A small CTC audio transcriber, trained from scratch.
Model: 2.05M parameters, log mel input, arch quartznet, norm batchnorm, activation relu, depths [5, 5, 5], widths [192, 240, 288].
Training: adamw at rate 0.0033, 5400 steps, batches of 256.
Data: trained on read English sentences (LibriTTS-R), 88.5 epochs.
Rows from block 11 of a small CTC audio transcriber, named by matrix and row number. Rows with one number belong to one channel. Each number is 200 + 20 x the weight over its row's rms, rounded and kept within 0 to 999. All counts start at 0. After the name is the row's rms in percent of the matrix's.
After each channel's rows are labels from the 100 clips, of 14848, where the channel reaches its highest value: "top examples" is what is common among them. Only what is clearly more common there than usual is listed. The data: read English sentences (LibriTTS-R).
# convs1: first pointwise conv (model.blocks.11.convs.1.weight, 288x288x1), inputs 0-143
# convs3: second pointwise conv (model.blocks.11.convs.3.weight, 288x288x1, transposed), outputs 0-143

convs1.206,098,184,199,179,171,228,229,194,177,220,206,197,217,176,189,180,196,176,229,189,192,209,228,210,182,195,185,222,225,184,183,222,184,217,221,221,198,185,189,197,210,189,188,183,168,189,201,226,195,216,213,203,165,212,233,205,215,166,181,207,217,243,167,180,168,219,203,191,172,184,197,215,197,199,167,175,211,206,194,190,211,204,198,177,226,160,216,175,186,196,196,188,220,163,263,192,184,177,173,216,182,169,215,203,224,193,219,218,183,229,183,198,194,239,170,212,212,189,233,216,211,225,200,194,187,189,205,157,225,213,199,218,164,213,198,201,255,205,219,218,191,211,211,179,183
convs3.206,097,192,196,181,199,203,225,152,194,196,168,179,219,206,212,186,188,185,202,211,180,215,214,190,162,178,179,188,228,187,197,173,193,194,178,165,196,219,200,182,160,218,229,224,195,185,171,183,187,205,261,212,199,194,186,214,154,235,218,204,188,200,182,216,158,218,223,207,206,183,184,219,215,234,212,184,186,171,178,223,161,193,181,211,213,194,201,204,192,185,198,209,208,180,204,171,197,234,245,198,223,200,197,189,218,194,177,191,203,204,184,214,231,176,215,184,174,207,180,170,161,181,192,164,201,195,207,191,192,187,209,200,178,209,239,220,233,199,196,181,190,210,246,187,215
top examples: the word "be"

convs1.216,100,210,188,186,201,187,213,180,197,192,176,209,220,206,218,251,227,202,216,177,160,172,232,226,214,200,199,180,214,175,209,213,197,189,178,194,201,200,213,205,190,170,201,177,254,186,182,192,179,222,201,196,210,184,177,182,188,200,193,205,221,209,192,236,194,199,215,220,190,205,185,212,192,226,198,184,176,214,189,194,167,208,222,171,225,280,219,221,207,189,157,232,215,226,210,188,200,209,192,202,195,220,210,190,164,194,190,203,204,222,170,190,195,191,206,211,199,199,177,194,144,172,216,176,217,234,220,220,205,202,182,186,257,159,187,201,187,204,183,198,165,216,227,220,216
convs3.216,099,213,188,205,162,199,184,188,185,220,234,205,186,197,205,173,190,220,213,197,167,187,182,191,217,161,214,180,206,218,187,223,208,229,213,238,187,205,192,204,183,217,177,183,196,197,212,167,202,179,178,232,175,184,236,205,176,202,219,205,217,214,235,198,185,242,225,162,208,195,203,162,198,178,211,186,164,176,205,187,189,216,203,196,183,194,172,203,189,185,201,178,184,168,191,159,239,203,209,195,197,232,203,195,200,220,226,174,243,233,193,170,210,225,199,196,198,190,145,185,229,199,218,196,184,209,208,202,164,210,214,199,190,213,197,178,189,181,218,216,233,209,222,178,219
top examples: the word "himself"

convs1.42,103,198,168,230,182,211,170,167,217,240,181,196,177,202,214,208,215,194,239,205,204,198,185,221,189,226,210,219,205,201,199,194,203,209,213,174,200,213,198,202,212,195,248,232,218,167,207,200,216,190,199,214,212,211,215,209,195,210,228,212,203,217,161,170,223,169,225,183,227,182,190,165,191,205,221,206,197,212,192,220,229,190,257,207,196,212,183,196,196,189,192,222,202,200,187,228,159,180,208,190,196,225,226,188,217,203,200,224,198,223,199,194,214,179,201,188,199,205,162,212,228,198,200,150,206,202,204,195,206,185,194,252,182,190,210,201,178,175,237,193,205,197,201,237,191
convs3.42,103,190,212,196,226,230,214,218,189,197,200,197,195,198,223,203,211,189,176,165,211,180,238,203,211,187,188,207,188,230,229,171,201,198,221,206,160,193,223,177,216,197,215,202,224,174,191,191,195,183,186,196,207,198,205,149,199,202,215,175,202,194,196,204,192,229,191,230,193,212,207,171,213,223,132,201,180,211,236,190,171,195,235,217,218,199,191,217,189,178,228,192,195,232,179,208,198,220,179,165,205,194,156,199,181,198,233,227,205,200,200,191,180,210,223,217,171,178,213,198,211,167,205,171,187,222,220,224,227,207,198,216,186,203,180,212,235,206,188,177,207,207,207,207,183
top examples: the word "he"; the word "was"

convs1.144,102,185,203,157,196,203,174,217,168,201,154,238,194,227,211,213,178,191,229,190,193,191,193,191,179,204,203,197,220,199,201,194,217,173,227,203,167,209,174,207,197,211,205,197,224,204,204,215,198,177,185,180,192,244,137,197,162,214,199,190,227,191,189,190,188,207,186,207,193,195,202,185,203,227,184,204,215,199,232,225,178,193,193,204,204,209,202,180,176,169,200,181,183,249,197,206,198,189,240,202,220,208,201,189,190,225,209,182,195,194,185,159,211,229,211,246,204,196,185,211,218,216,214,203,194,205,219,222,155,201,218,148,193,178,172,201,185,193,153,217,186,219,171,239,211
convs3.144,102,199,230,172,175,220,220,182,229,150,202,223,222,179,200,197,170,208,199,201,215,183,188,191,219,208,186,198,186,220,202,180,206,221,202,199,186,221,217,195,182,209,210,183,215,214,208,164,205,184,246,184,181,204,256,223,187,220,194,173,205,201,190,160,185,216,172,217,194,195,195,205,180,169,190,180,224,208,202,237,205,187,180,186,242,211,162,166,204,222,204,172,226,198,175,163,238,223,187,188,216,203,184,190,166,184,191,144,181,204,207,181,218,207,186,191,191,191,191,168,214,232,210,198,200,207,191,216,205,180,156,157,218,192,219,200,185,190,210,219,181,234,237,222,193
top examples: the word "not"

convs1.5,097,184,194,211,187,200,200,196,206,213,183,217,181,186,198,243,208,178,216,185,154,181,190,166,210,194,191,161,202,196,161,200,181,196,197,233,197,208,181,259,212,201,212,208,212,221,198,203,164,211,225,173,188,218,174,212,220,207,199,151,199,176,209,189,211,185,201,210,195,206,209,218,158,231,176,200,195,169,173,156,214,218,199,188,202,230,185,176,207,187,225,180,199,213,203,207,209,203,165,196,217,169,188,204,184,209,171,190,220,206,200,178,189,184,214,208,190,176,226,211,169,209,205,221,172,237,185,177,171,211,168,225,197,192,183,212,199,253,185,215,165,206,203,187,211
convs3.5,099,204,211,238,203,187,178,177,220,212,202,223,204,215,238,190,194,189,240,204,215,183,190,211,196,179,170,216,219,175,190,168,202,199,199,235,188,169,183,236,174,221,208,222,231,214,184,205,151,224,194,219,196,197,179,189,217,228,207,224,204,200,191,243,185,208,187,194,169,189,193,176,207,237,206,206,172,214,197,179,180,224,183,169,245,197,199,186,200,188,208,190,187,216,178,191,157,211,214,189,208,222,173,232,202,195,204,205,214,191,194,193,191,189,240,169,222,191,200,208,217,210,213,193,185,183,183,239,204,227,184,253,193,208,197,238,194,227,217,185,203,210,172,173,199
top examples: the word "not"

convs1.257,098,234,187,203,210,223,200,217,193,199,215,195,225,183,153,207,203,150,216,197,212,158,247,182,253,176,185,206,188,200,234,202,217,212,193,168,227,176,208,213,197,203,213,199,189,227,180,203,205,210,198,216,173,208,206,199,220,181,183,204,180,184,202,200,209,179,194,199,192,192,214,220,206,186,154,192,205,175,176,172,234,195,210,180,201,212,244,210,217,218,192,194,234,220,215,171,181,232,229,227,253,189,224,175,215,213,210,161,184,190,224,238,200,183,208,214,190,208,192,189,231,197,194,202,227,225,206,226,182,179,199,172,204,208,173,167,191,198,208,145,184,185,189,196,224
convs3.257,103,213,204,217,200,192,216,211,201,225,188,233,195,213,203,214,211,181,162,201,180,213,192,175,167,216,244,229,193,160,185,200,234,190,191,187,173,213,195,198,215,198,181,158,206,225,216,196,185,165,218,199,204,172,230,189,206,179,202,209,199,174,229,211,195,179,192,209,191,193,171,206,207,229,199,226,184,195,200,185,188,182,210,206,200,223,206,178,204,200,200,185,208,185,221,208,176,244,176,153,184,192,208,199,209,200,191,212,223,196,196,164,202,198,218,218,180,195,201,210,226,199,203,172,176,204,229,173,217,195,202,182,157,192,185,192,230,216,206,171,209,186,226,214,204
top examples: the word "you"

convs1.192,097,198,183,202,204,220,199,200,210,237,126,160,199,201,184,199,205,197,185,207,184,188,203,235,198,212,210,159,196,227,196,197,178,187,200,185,194,161,182,186,218,181,242,192,231,207,236,203,212,241,179,194,218,189,212,202,190,191,202,207,206,209,196,215,156,211,212,214,198,181,183,216,209,204,191,208,161,218,178,167,188,209,187,163,210,242,211,181,224,217,179,233,186,183,194,183,205,196,204,181,195,223,231,155,203,189,214,206,177,151,236,222,181,201,220,211,213,182,181,220,176,184,213,198,197,183,221,218,178,223,172,193,174,139,228,159,200,197,184,223,181,216,163,187,203
convs3.192,098,204,195,173,221,204,200,222,191,216,230,216,212,194,176,213,206,197,156,177,205,208,224,208,220,210,220,200,221,207,188,231,227,180,201,228,188,179,199,209,182,216,202,191,190,194,169,190,197,181,236,184,225,217,230,200,189,168,230,224,236,210,197,202,176,181,223,177,200,203,201,181,181,222,190,207,178,220,210,217,183,225,172,229,200,179,201,213,239,195,193,206,202,196,210,193,198,180,203,163,197,204,214,188,222,195,207,197,185,227,216,207,200,242,235,185,185,206,219,196,185,230,189,227,201,182,191,177,205,170,220,196,199,177,184,213,212,202,221,174,195,246,220,210,220
top examples: the word "her"

convs1.155,104,214,220,200,192,163,216,195,181,235,197,193,183,204,201,190,204,202,212,159,204,207,190,185,202,176,209,194,232,202,203,202,197,218,157,156,201,216,181,198,216,194,198,193,210,207,193,179,215,217,161,235,184,231,181,223,227,198,213,209,190,210,187,192,230,223,229,204,211,190,194,212,188,208,216,211,188,158,211,183,190,215,179,233,214,173,186,170,184,214,217,179,207,188,213,217,208,172,209,191,171,168,179,217,196,206,212,186,195,228,192,226,214,174,223,167,189,239,196,213,229,213,183,175,205,172,226,216,190,166,218,216,215,190,209,197,195,210,212,209,209,193,171,197,221
convs3.155,100,198,180,220,199,216,180,163,189,194,193,193,187,195,218,182,208,243,180,187,189,202,188,221,206,192,179,164,215,217,199,211,182,216,229,208,164,181,197,184,173,211,220,186,187,254,195,191,200,205,192,190,211,181,226,185,207,193,204,194,175,209,193,206,158,189,199,213,156,237,195,171,195,187,173,211,188,203,196,179,203,218,197,233,234,154,203,200,202,195,194,180,197,183,200,187,212,228,204,204,193,191,198,189,164,165,215,212,164,197,186,188,213,212,202,167,216,215,187,212,200,171,208,195,215,213,169,200,194,194,209,194,159,210,168,214,222,217,198,201,203,222,209,210,191
top examples: the word "was"; the word "with"

convs1.225,102,162,205,200,180,204,219,226,226,214,206,211,189,206,210,197,191,228,206,172,206,164,179,173,214,193,193,244,220,177,187,199,212,211,210,203,198,202,188,152,202,218,219,203,213,211,169,168,198,200,191,170,166,171,193,179,216,211,170,201,228,226,190,232,167,211,193,256,217,210,167,161,200,208,200,196,230,199,219,157,211,185,219,186,204,201,186,190,211,228,185,194,216,189,208,214,159,169,185,192,197,198,198,197,231,259,183,208,224,204,205,205,216,209,174,213,180,153,185,185,181,192,168,188,196,214,232,186,207,214,236,254,184,205,189,214,238,231,169,207,194,198,232,192,187
convs3.225,099,198,213,218,215,204,208,189,170,191,192,159,181,192,173,189,217,193,192,241,195,231,180,200,199,217,251,203,238,253,221,191,202,216,201,191,171,204,203,171,227,190,214,225,189,173,232,196,183,214,187,174,235,189,170,175,190,224,189,192,227,218,194,192,216,234,211,206,214,212,181,224,217,228,204,211,206,163,165,209,154,178,214,208,198,181,223,188,192,177,216,189,184,212,201,169,219,177,197,213,194,180,200,201,216,227,155,205,217,201,213,187,182,207,230,220,168,190,193,196,225,215,213,244,194,207,264,201,245,205,190,203,201,196,182,218,186,227,189,218,177,191,233,236,227
top examples: the word "himself"

convs1.194,096,200,152,200,203,193,204,216,219,238,218,218,158,236,175,228,190,169,229,211,213,208,178,212,220,217,233,214,219,194,175,174,248,184,206,170,211,174,230,209,206,217,253,168,219,224,205,201,216,199,228,209,231,192,212,225,225,173,198,205,192,237,178,222,216,206,191,184,198,177,186,206,193,221,188,203,183,210,221,191,194,211,199,225,204,235,175,199,205,191,207,173,196,193,199,239,196,254,220,206,187,220,181,215,162,198,186,223,220,217,227,223,198,189,193,195,185,202,201,184,198,171,218,180,200,165,201,196,178,215,200,174,181,203,202,171,213,185,175,215,214,178,210,207,226
convs3.194,102,196,209,196,195,193,235,228,221,214,211,207,183,203,202,244,216,162,188,185,163,214,199,195,194,209,178,214,170,187,182,222,196,191,177,179,197,207,212,198,222,180,157,169,199,189,220,214,204,157,195,245,191,210,207,190,212,185,183,204,213,224,242,163,216,190,161,203,156,205,190,234,180,201,211,198,203,191,214,201,188,213,213,184,225,199,210,189,183,201,225,194,177,225,200,225,245,200,199,181,174,209,205,174,217,161,189,199,204,223,222,223,225,226,186,227,205,211,220,214,173,190,161,226,242,194,214,236,205,182,203,215,179,196,194,178,238,191,210,189,192,180,178,230,211
top examples: the word "was"

convs1.278,102,198,172,224,194,229,216,211,195,218,225,200,210,187,206,169,178,183,196,184,215,175,226,216,199,202,190,206,170,230,230,222,179,198,201,194,217,193,200,181,182,193,221,244,221,247,215,195,178,182,200,235,181,172,191,196,167,203,197,212,229,239,219,226,218,207,239,207,217,182,193,193,187,221,207,207,188,207,204,197,160,175,224,209,195,200,186,235,191,191,200,188,198,201,203,135,185,190,182,167,205,208,198,211,204,204,189,174,175,216,208,196,234,190,187,218,203,198,210,199,188,191,185,214,210,234,175,174,176,190,225,199,223,208,216,245,214,188,194,194,201,211,186,180,232
convs3.278,102,191,244,185,214,210,196,199,227,223,191,217,202,187,195,217,221,205,199,233,194,213,225,163,169,208,192,209,213,205,196,214,205,222,198,195,224,205,202,194,208,184,201,225,195,205,241,206,219,216,165,179,238,221,170,225,199,212,184,227,166,206,188,211,217,189,166,237,215,241,181,208,209,195,195,212,177,200,206,215,170,213,172,205,186,209,183,207,208,215,200,197,202,192,193,225,170,178,188,191,220,187,200,197,197,203,196,201,217,212,180,187,219,185,177,172,158,188,188,215,224,168,199,228,253,197,178,215,202,186,234,173,164,193,187,178,186,190,194,164,198,217,194,168,203
top examples: the word "he"

convs1.60,100,194,203,176,195,214,194,200,217,200,217,218,201,210,201,199,177,223,221,172,187,191,174,205,183,206,164,216,229,158,198,185,185,209,187,186,216,185,198,213,181,210,236,180,178,218,179,249,189,189,197,196,218,193,185,189,176,188,170,212,167,172,182,191,190,193,172,203,175,197,213,210,187,201,202,186,142,198,188,212,201,193,212,211,210,227,204,230,206,184,207,217,177,167,188,211,209,231,204,201,173,209,208,199,193,182,198,208,218,213,158,198,200,190,232,175,189,181,229,173,170,221,188,227,201,212,175,200,196,227,229,213,223,214,178,144,180,178,228,233,213,198,212,210,179
convs3.60,096,217,201,199,174,196,230,198,198,226,169,194,200,227,199,202,215,208,179,204,246,192,202,183,228,227,186,193,184,181,170,238,208,202,187,178,210,193,200,180,199,232,210,181,174,207,200,204,188,190,223,200,198,199,194,215,191,193,202,200,241,254,199,209,210,201,196,159,195,193,200,204,237,183,230,187,221,219,155,204,192,227,180,230,222,211,167,216,169,194,178,189,201,213,221,242,212,218,196,200,197,191,215,193,208,180,148,209,189,204,189,190,185,213,224,173,194,175,183,196,190,170,225,224,174,177,232,228,164,208,193,204,162,197,199,208,230,188,201,189,201,194,190,211,210
top examples: the word "not"

convs1.182,101,178,203,210,197,183,202,190,203,239,215,178,191,157,172,226,176,173,215,162,176,176,211,175,194,210,211,204,199,206,219,198,196,206,210,186,223,162,190,209,188,198,206,238,157,204,208,165,175,221,194,212,179,217,227,188,186,191,203,212,178,170,192,181,224,179,192,226,213,204,188,194,184,197,199,187,222,158,241,181,196,224,211,214,201,193,216,192,200,199,222,215,249,208,187,222,218,189,200,236,225,240,204,177,221,219,208,236,210,201,199,186,203,206,198,265,202,206,178,166,178,202,211,254,223,196,202,199,200,164,167,190,233,177,211,190,207,218,209,204,208,194,234,200,236
convs3.182,099,156,209,163,185,254,203,216,204,180,189,188,218,171,221,196,180,233,221,193,217,217,197,195,222,187,208,168,189,189,193,169,182,229,211,243,210,207,197,234,191,202,185,214,205,201,204,182,190,183,213,202,214,186,226,184,226,187,205,162,228,181,197,205,172,162,184,203,211,204,198,198,179,207,187,190,221,207,207,182,194,179,225,175,204,227,224,220,214,167,213,212,204,200,229,230,224,185,164,225,190,187,190,159,226,199,222,221,210,178,175,221,246,247,222,212,184,207,232,176,205,219,193,232,170,186,154,225,211,211,204,148,204,199,156,186,228,177,198,182,207,185,186,197,198
top examples: the word "you"

convs1.126,100,226,196,181,200,210,190,215,218,206,224,160,181,167,172,233,179,185,179,178,187,192,180,194,209,171,236,252,199,217,189,204,204,214,164,183,192,195,245,218,175,214,221,222,195,200,222,216,192,172,205,193,166,203,190,210,199,202,193,209,232,194,199,164,196,165,218,193,212,195,218,191,202,204,201,183,180,182,189,189,186,218,218,178,206,217,197,194,231,169,215,234,228,174,200,219,206,213,179,222,243,215,154,200,198,177,217,211,181,179,210,162,190,194,200,196,166,234,223,199,193,215,200,163,208,186,227,183,213,199,235,189,214,205,204,161,204,176,220,169,252,191,165,174,215
convs3.126,100,147,181,175,201,219,221,224,196,191,173,202,171,176,202,201,200,233,214,207,208,201,178,189,178,191,200,197,198,215,195,190,211,225,210,171,162,203,178,220,209,213,190,201,221,200,195,169,181,176,209,194,227,175,191,177,234,245,223,197,185,191,178,175,200,237,212,175,231,213,186,222,194,198,196,218,212,182,163,181,206,193,224,222,204,215,174,193,190,183,184,210,171,183,194,246,226,200,218,189,214,207,207,177,197,213,226,160,208,210,221,205,204,203,209,223,217,207,202,154,204,180,231,203,185,208,208,218,181,212,204,178,194,230,225,179,157,195,222,189,199,201,241,193,170
top examples: the word "other"

convs1.273,095,191,230,198,204,204,212,180,203,192,209,164,201,181,219,216,162,211,237,155,187,219,191,192,207,194,225,187,206,223,178,211,210,171,177,161,218,232,195,213,203,171,236,168,214,210,210,179,205,202,193,214,188,217,198,196,183,201,208,216,210,212,213,199,209,231,190,172,231,188,188,210,216,194,162,225,203,210,230,207,166,243,185,233,191,204,152,175,221,199,231,205,221,220,197,162,224,202,187,224,202,192,149,234,191,194,180,221,199,209,180,193,166,210,188,209,191,223,202,222,218,237,217,222,206,197,217,217,184,179,221,215,199,227,176,173,187,175,199,214,226,196,225,190,220
convs3.273,097,194,184,181,228,181,211,186,179,210,208,198,218,181,222,197,220,210,175,231,155,167,216,172,190,198,183,193,177,209,155,187,200,181,205,223,183,211,180,221,173,241,188,225,190,203,215,213,193,185,211,214,194,214,198,195,223,208,203,200,176,216,239,191,204,199,200,193,233,213,196,174,193,209,203,151,184,230,220,176,189,187,197,200,181,184,173,214,208,194,199,199,171,180,190,209,254,206,221,207,185,228,216,226,186,212,182,191,193,206,201,179,208,188,203,195,220,241,197,199,212,213,216,236,181,180,200,178,183,159,201,209,182,215,193,207,178,204,230,180,196,221,232,171,203
top examples: the word "was"; the word "with"

convs1.45,102,194,210,229,213,172,199,188,183,215,215,194,228,188,195,193,202,189,219,204,191,203,210,213,225,220,197,177,212,198,217,183,212,243,194,216,206,194,219,214,181,170,204,178,217,226,185,187,192,170,212,215,167,219,199,191,162,191,228,183,191,212,190,182,187,197,210,230,183,197,185,190,228,189,204,175,214,182,199,235,224,200,183,175,205,218,203,212,164,175,237,215,220,217,205,190,204,188,186,198,203,219,192,175,211,165,200,248,193,184,211,168,176,212,198,197,163,197,182,191,239,233,164,241,203,199,183,199,178,178,167,188,215,171,216,217,217,193,244,186,223,178,182,235,234
convs3.45,101,202,201,231,225,224,167,201,212,215,188,188,225,231,172,191,209,200,174,198,213,217,189,207,177,232,233,167,196,198,212,172,215,192,189,205,214,163,202,173,204,195,200,166,202,182,179,166,216,190,212,190,194,180,175,188,179,204,221,208,179,161,185,203,176,219,184,206,193,225,228,221,218,182,210,216,212,195,229,163,220,244,213,164,209,225,206,205,173,172,201,204,168,237,207,181,211,189,149,181,213,216,207,188,173,187,198,148,203,223,190,173,236,212,193,211,213,219,190,195,213,232,198,214,191,219,229,173,186,212,229,197,191,174,196,214,198,201,211,194,242,190,217,204,198
top examples: the word "you"

convs1.279,104,199,209,177,161,202,168,200,213,196,183,215,194,188,189,216,190,170,193,182,173,238,227,227,205,192,189,220,190,176,194,165,212,215,212,211,203,178,215,177,202,179,184,187,198,197,200,175,192,205,224,184,205,190,230,172,214,205,186,199,213,198,197,179,219,177,211,185,213,189,202,227,173,242,191,210,214,200,213,149,210,177,206,185,193,214,227,201,198,228,189,166,174,221,181,234,178,187,213,163,165,185,192,218,159,228,215,224,219,225,153,212,219,203,199,174,186,195,199,240,213,171,167,201,175,169,178,222,208,214,195,182,203,149,214,207,174,186,205,218,188,232,174,149,170
convs3.279,098,235,191,192,169,224,181,178,209,180,184,152,227,209,213,199,214,174,174,129,209,201,229,230,199,187,215,181,160,170,210,223,224,207,196,217,138,196,200,203,195,180,204,203,210,178,208,183,199,177,210,229,232,199,225,197,187,169,195,170,191,177,195,193,202,205,179,204,194,202,197,224,190,195,198,190,189,211,178,188,193,200,170,161,227,207,185,182,180,180,204,220,195,205,158,191,178,195,181,203,192,215,218,197,218,189,162,212,177,188,201,187,203,206,241,210,215,186,226,199,178,223,200,185,177,182,201,168,218,181,172,205,179,210,202,240,244,181,175,193,176,206,239,192,153
top examples: the word "be"

convs1.46,096,188,223,200,209,159,215,191,182,221,190,190,166,220,180,206,200,185,217,205,189,202,146,195,190,208,178,219,196,179,199,214,196,213,199,206,192,168,201,203,166,182,191,182,192,220,195,184,231,195,177,184,227,198,195,172,185,232,188,166,185,182,159,239,168,203,193,196,167,210,221,202,199,214,206,158,211,222,181,189,182,178,218,200,209,206,210,192,225,197,241,203,217,225,177,240,198,161,182,231,198,160,189,210,199,216,226,225,216,198,198,213,193,217,227,226,245,216,184,200,213,186,208,191,182,213,200,180,208,210,187,201,165,200,219,195,202,259,223,184,222,205,229,231,156
convs3.46,099,182,219,186,173,220,166,223,210,192,229,193,208,229,223,184,219,217,230,179,184,191,163,217,195,237,196,223,179,230,230,221,221,178,196,171,181,220,170,223,183,185,176,184,179,181,212,170,183,185,183,203,235,205,209,193,255,199,214,248,210,200,193,248,198,176,180,196,191,198,197,178,201,212,209,197,220,188,188,195,221,193,191,204,229,224,209,166,195,203,190,202,205,210,224,179,206,156,175,163,205,201,203,159,174,171,215,199,190,226,199,205,172,204,196,193,206,216,168,214,223,218,205,209,191,231,159,180,201,189,228,179,198,194,165,195,187,182,207,176,212,196,186,222,220
top examples: the word "too"

convs1.36,098,209,178,213,200,162,183,206,201,196,236,186,180,228,147,190,222,193,197,199,212,195,190,187,185,180,217,210,171,202,193,202,199,195,219,197,220,147,179,235,207,187,189,180,216,221,199,210,228,199,219,206,199,193,200,199,178,181,195,182,186,189,213,212,200,264,199,201,162,209,195,204,240,182,198,185,193,235,207,197,216,175,216,181,186,205,142,190,212,197,196,221,179,186,213,230,164,209,214,212,191,191,220,198,180,223,236,181,180,180,228,206,200,210,226,207,213,187,239,222,211,166,199,195,207,173,218,187,171,188,230,190,186,218,201,202,207,230,220,214,209,239,227,176,205
convs3.36,100,160,221,169,181,236,185,207,222,192,214,189,164,174,159,162,225,174,178,219,247,225,193,196,167,202,222,210,235,222,230,196,205,219,213,188,207,231,199,194,214,194,174,247,214,170,202,236,166,182,154,213,168,189,183,206,206,204,178,175,202,183,222,183,206,203,213,214,177,170,178,214,219,200,198,223,216,217,220,194,210,199,223,180,239,196,188,236,212,220,186,220,185,175,194,234,163,246,220,215,209,192,216,223,217,210,184,198,227,189,220,216,224,173,173,197,209,235,201,226,216,157,157,191,213,209,215,233,219,183,165,169,218,204,200,201,196,222,205,208,210,187,176,168,203
top examples: the word "said"

convs1.160,102,200,185,174,170,194,206,196,198,196,219,208,192,203,201,224,244,160,210,163,185,197,181,210,173,188,203,219,201,210,214,234,196,229,191,161,260,187,192,201,201,214,227,194,260,168,178,223,191,188,251,183,162,179,196,238,182,173,242,195,161,193,199,195,205,187,225,174,212,195,194,216,231,179,231,183,190,205,177,210,219,177,213,179,193,206,201,201,228,223,203,250,174,187,216,198,183,197,207,210,185,223,167,167,214,214,231,213,205,169,190,225,189,203,210,212,210,204,190,177,199,163,192,205,209,216,204,192,190,156,199,189,201,217,173,188,215,163,209,168,203,212,214,196,177
convs3.160,098,225,208,187,202,229,210,175,256,205,216,181,198,185,209,207,194,225,225,226,195,225,219,182,199,221,170,208,243,228,200,216,175,228,165,216,223,183,191,171,192,199,163,159,200,197,223,222,188,174,186,205,192,185,228,211,195,198,153,187,207,181,225,233,191,206,187,214,213,200,209,211,236,207,199,236,192,170,203,221,184,207,180,225,194,180,216,199,198,202,207,197,197,198,197,195,185,189,140,200,229,214,178,224,179,184,214,180,199,212,208,198,194,232,164,181,206,227,184,221,212,214,239,220,207,214,173,210,157,215,252,219,202,190,215,199,204,177,186,190,213,171,162,198,169
top examples: the word "said"

convs1.48,098,154,202,205,185,194,229,209,197,208,179,189,215,201,180,218,198,176,168,207,180,211,221,188,219,173,208,188,167,185,194,225,193,191,175,173,171,179,225,212,205,184,202,219,213,191,197,204,225,201,223,180,208,210,196,231,203,164,204,211,170,193,193,192,231,200,174,216,198,177,213,189,204,196,148,183,216,199,175,199,201,191,178,185,210,222,192,196,163,163,200,132,215,206,202,190,196,194,171,192,211,193,221,213,200,189,222,203,236,191,179,217,160,232,195,194,189,230,205,209,247,186,191,206,233,223,190,216,161,206,190,210,229,171,232,214,190,178,213,194,219,210,195,192,222
convs3.48,100,200,171,181,176,238,213,184,203,198,206,201,212,196,207,219,215,180,223,203,176,226,208,183,180,211,199,241,190,171,234,165,221,195,229,210,191,234,202,193,193,233,203,169,199,195,169,220,191,198,192,194,192,187,223,199,194,187,186,156,205,213,193,239,235,176,200,217,198,245,187,207,192,219,201,193,193,202,194,188,213,200,179,183,213,210,221,232,198,180,194,204,193,192,230,201,175,192,197,193,206,205,201,202,179,226,194,172,210,180,205,215,208,194,240,188,186,187,229,152,200,219,169,208,152,191,203,222,205,220,219,217,214,155,232,222,191,193,201,194,193,191,179,216,212
top examples: the word "he"

convs1.77,100,188,160,185,199,206,216,207,171,189,212,204,237,220,211,189,235,210,193,198,212,215,157,211,208,183,234,175,229,170,186,236,249,216,211,214,211,204,186,210,206,211,161,191,219,167,216,214,192,195,220,168,186,212,231,172,155,199,188,243,156,213,192,203,188,179,163,190,194,222,178,203,265,194,198,215,227,155,187,242,172,227,201,172,195,207,210,220,175,222,207,198,150,209,182,192,184,214,213,199,173,146,178,198,196,196,198,229,196,187,204,217,201,193,200,194,222,214,179,187,193,189,201,179,201,198,216,187,186,177,177,191,194,238,190,172,209,205,233,183,230,195,216,184,192
convs3.77,098,209,241,233,171,213,210,164,173,198,229,200,196,224,200,220,241,211,174,236,202,203,217,188,197,201,204,233,221,224,232,195,209,182,206,207,186,238,154,233,242,221,228,210,194,216,203,203,210,199,219,188,220,206,222,164,187,187,188,233,191,163,252,233,197,210,196,206,193,178,197,219,208,199,201,196,204,195,191,179,191,207,203,196,217,202,210,205,230,200,201,188,181,203,229,186,231,200,174,194,234,193,199,210,240,181,174,182,216,162,254,215,236,238,185,213,193,178,244,191,227,226,192,208,176,207,207,217,192,213,227,200,205,200,188,197,229,209,225,186,183,198,212,216,197
top examples: the word "was"; the word "is"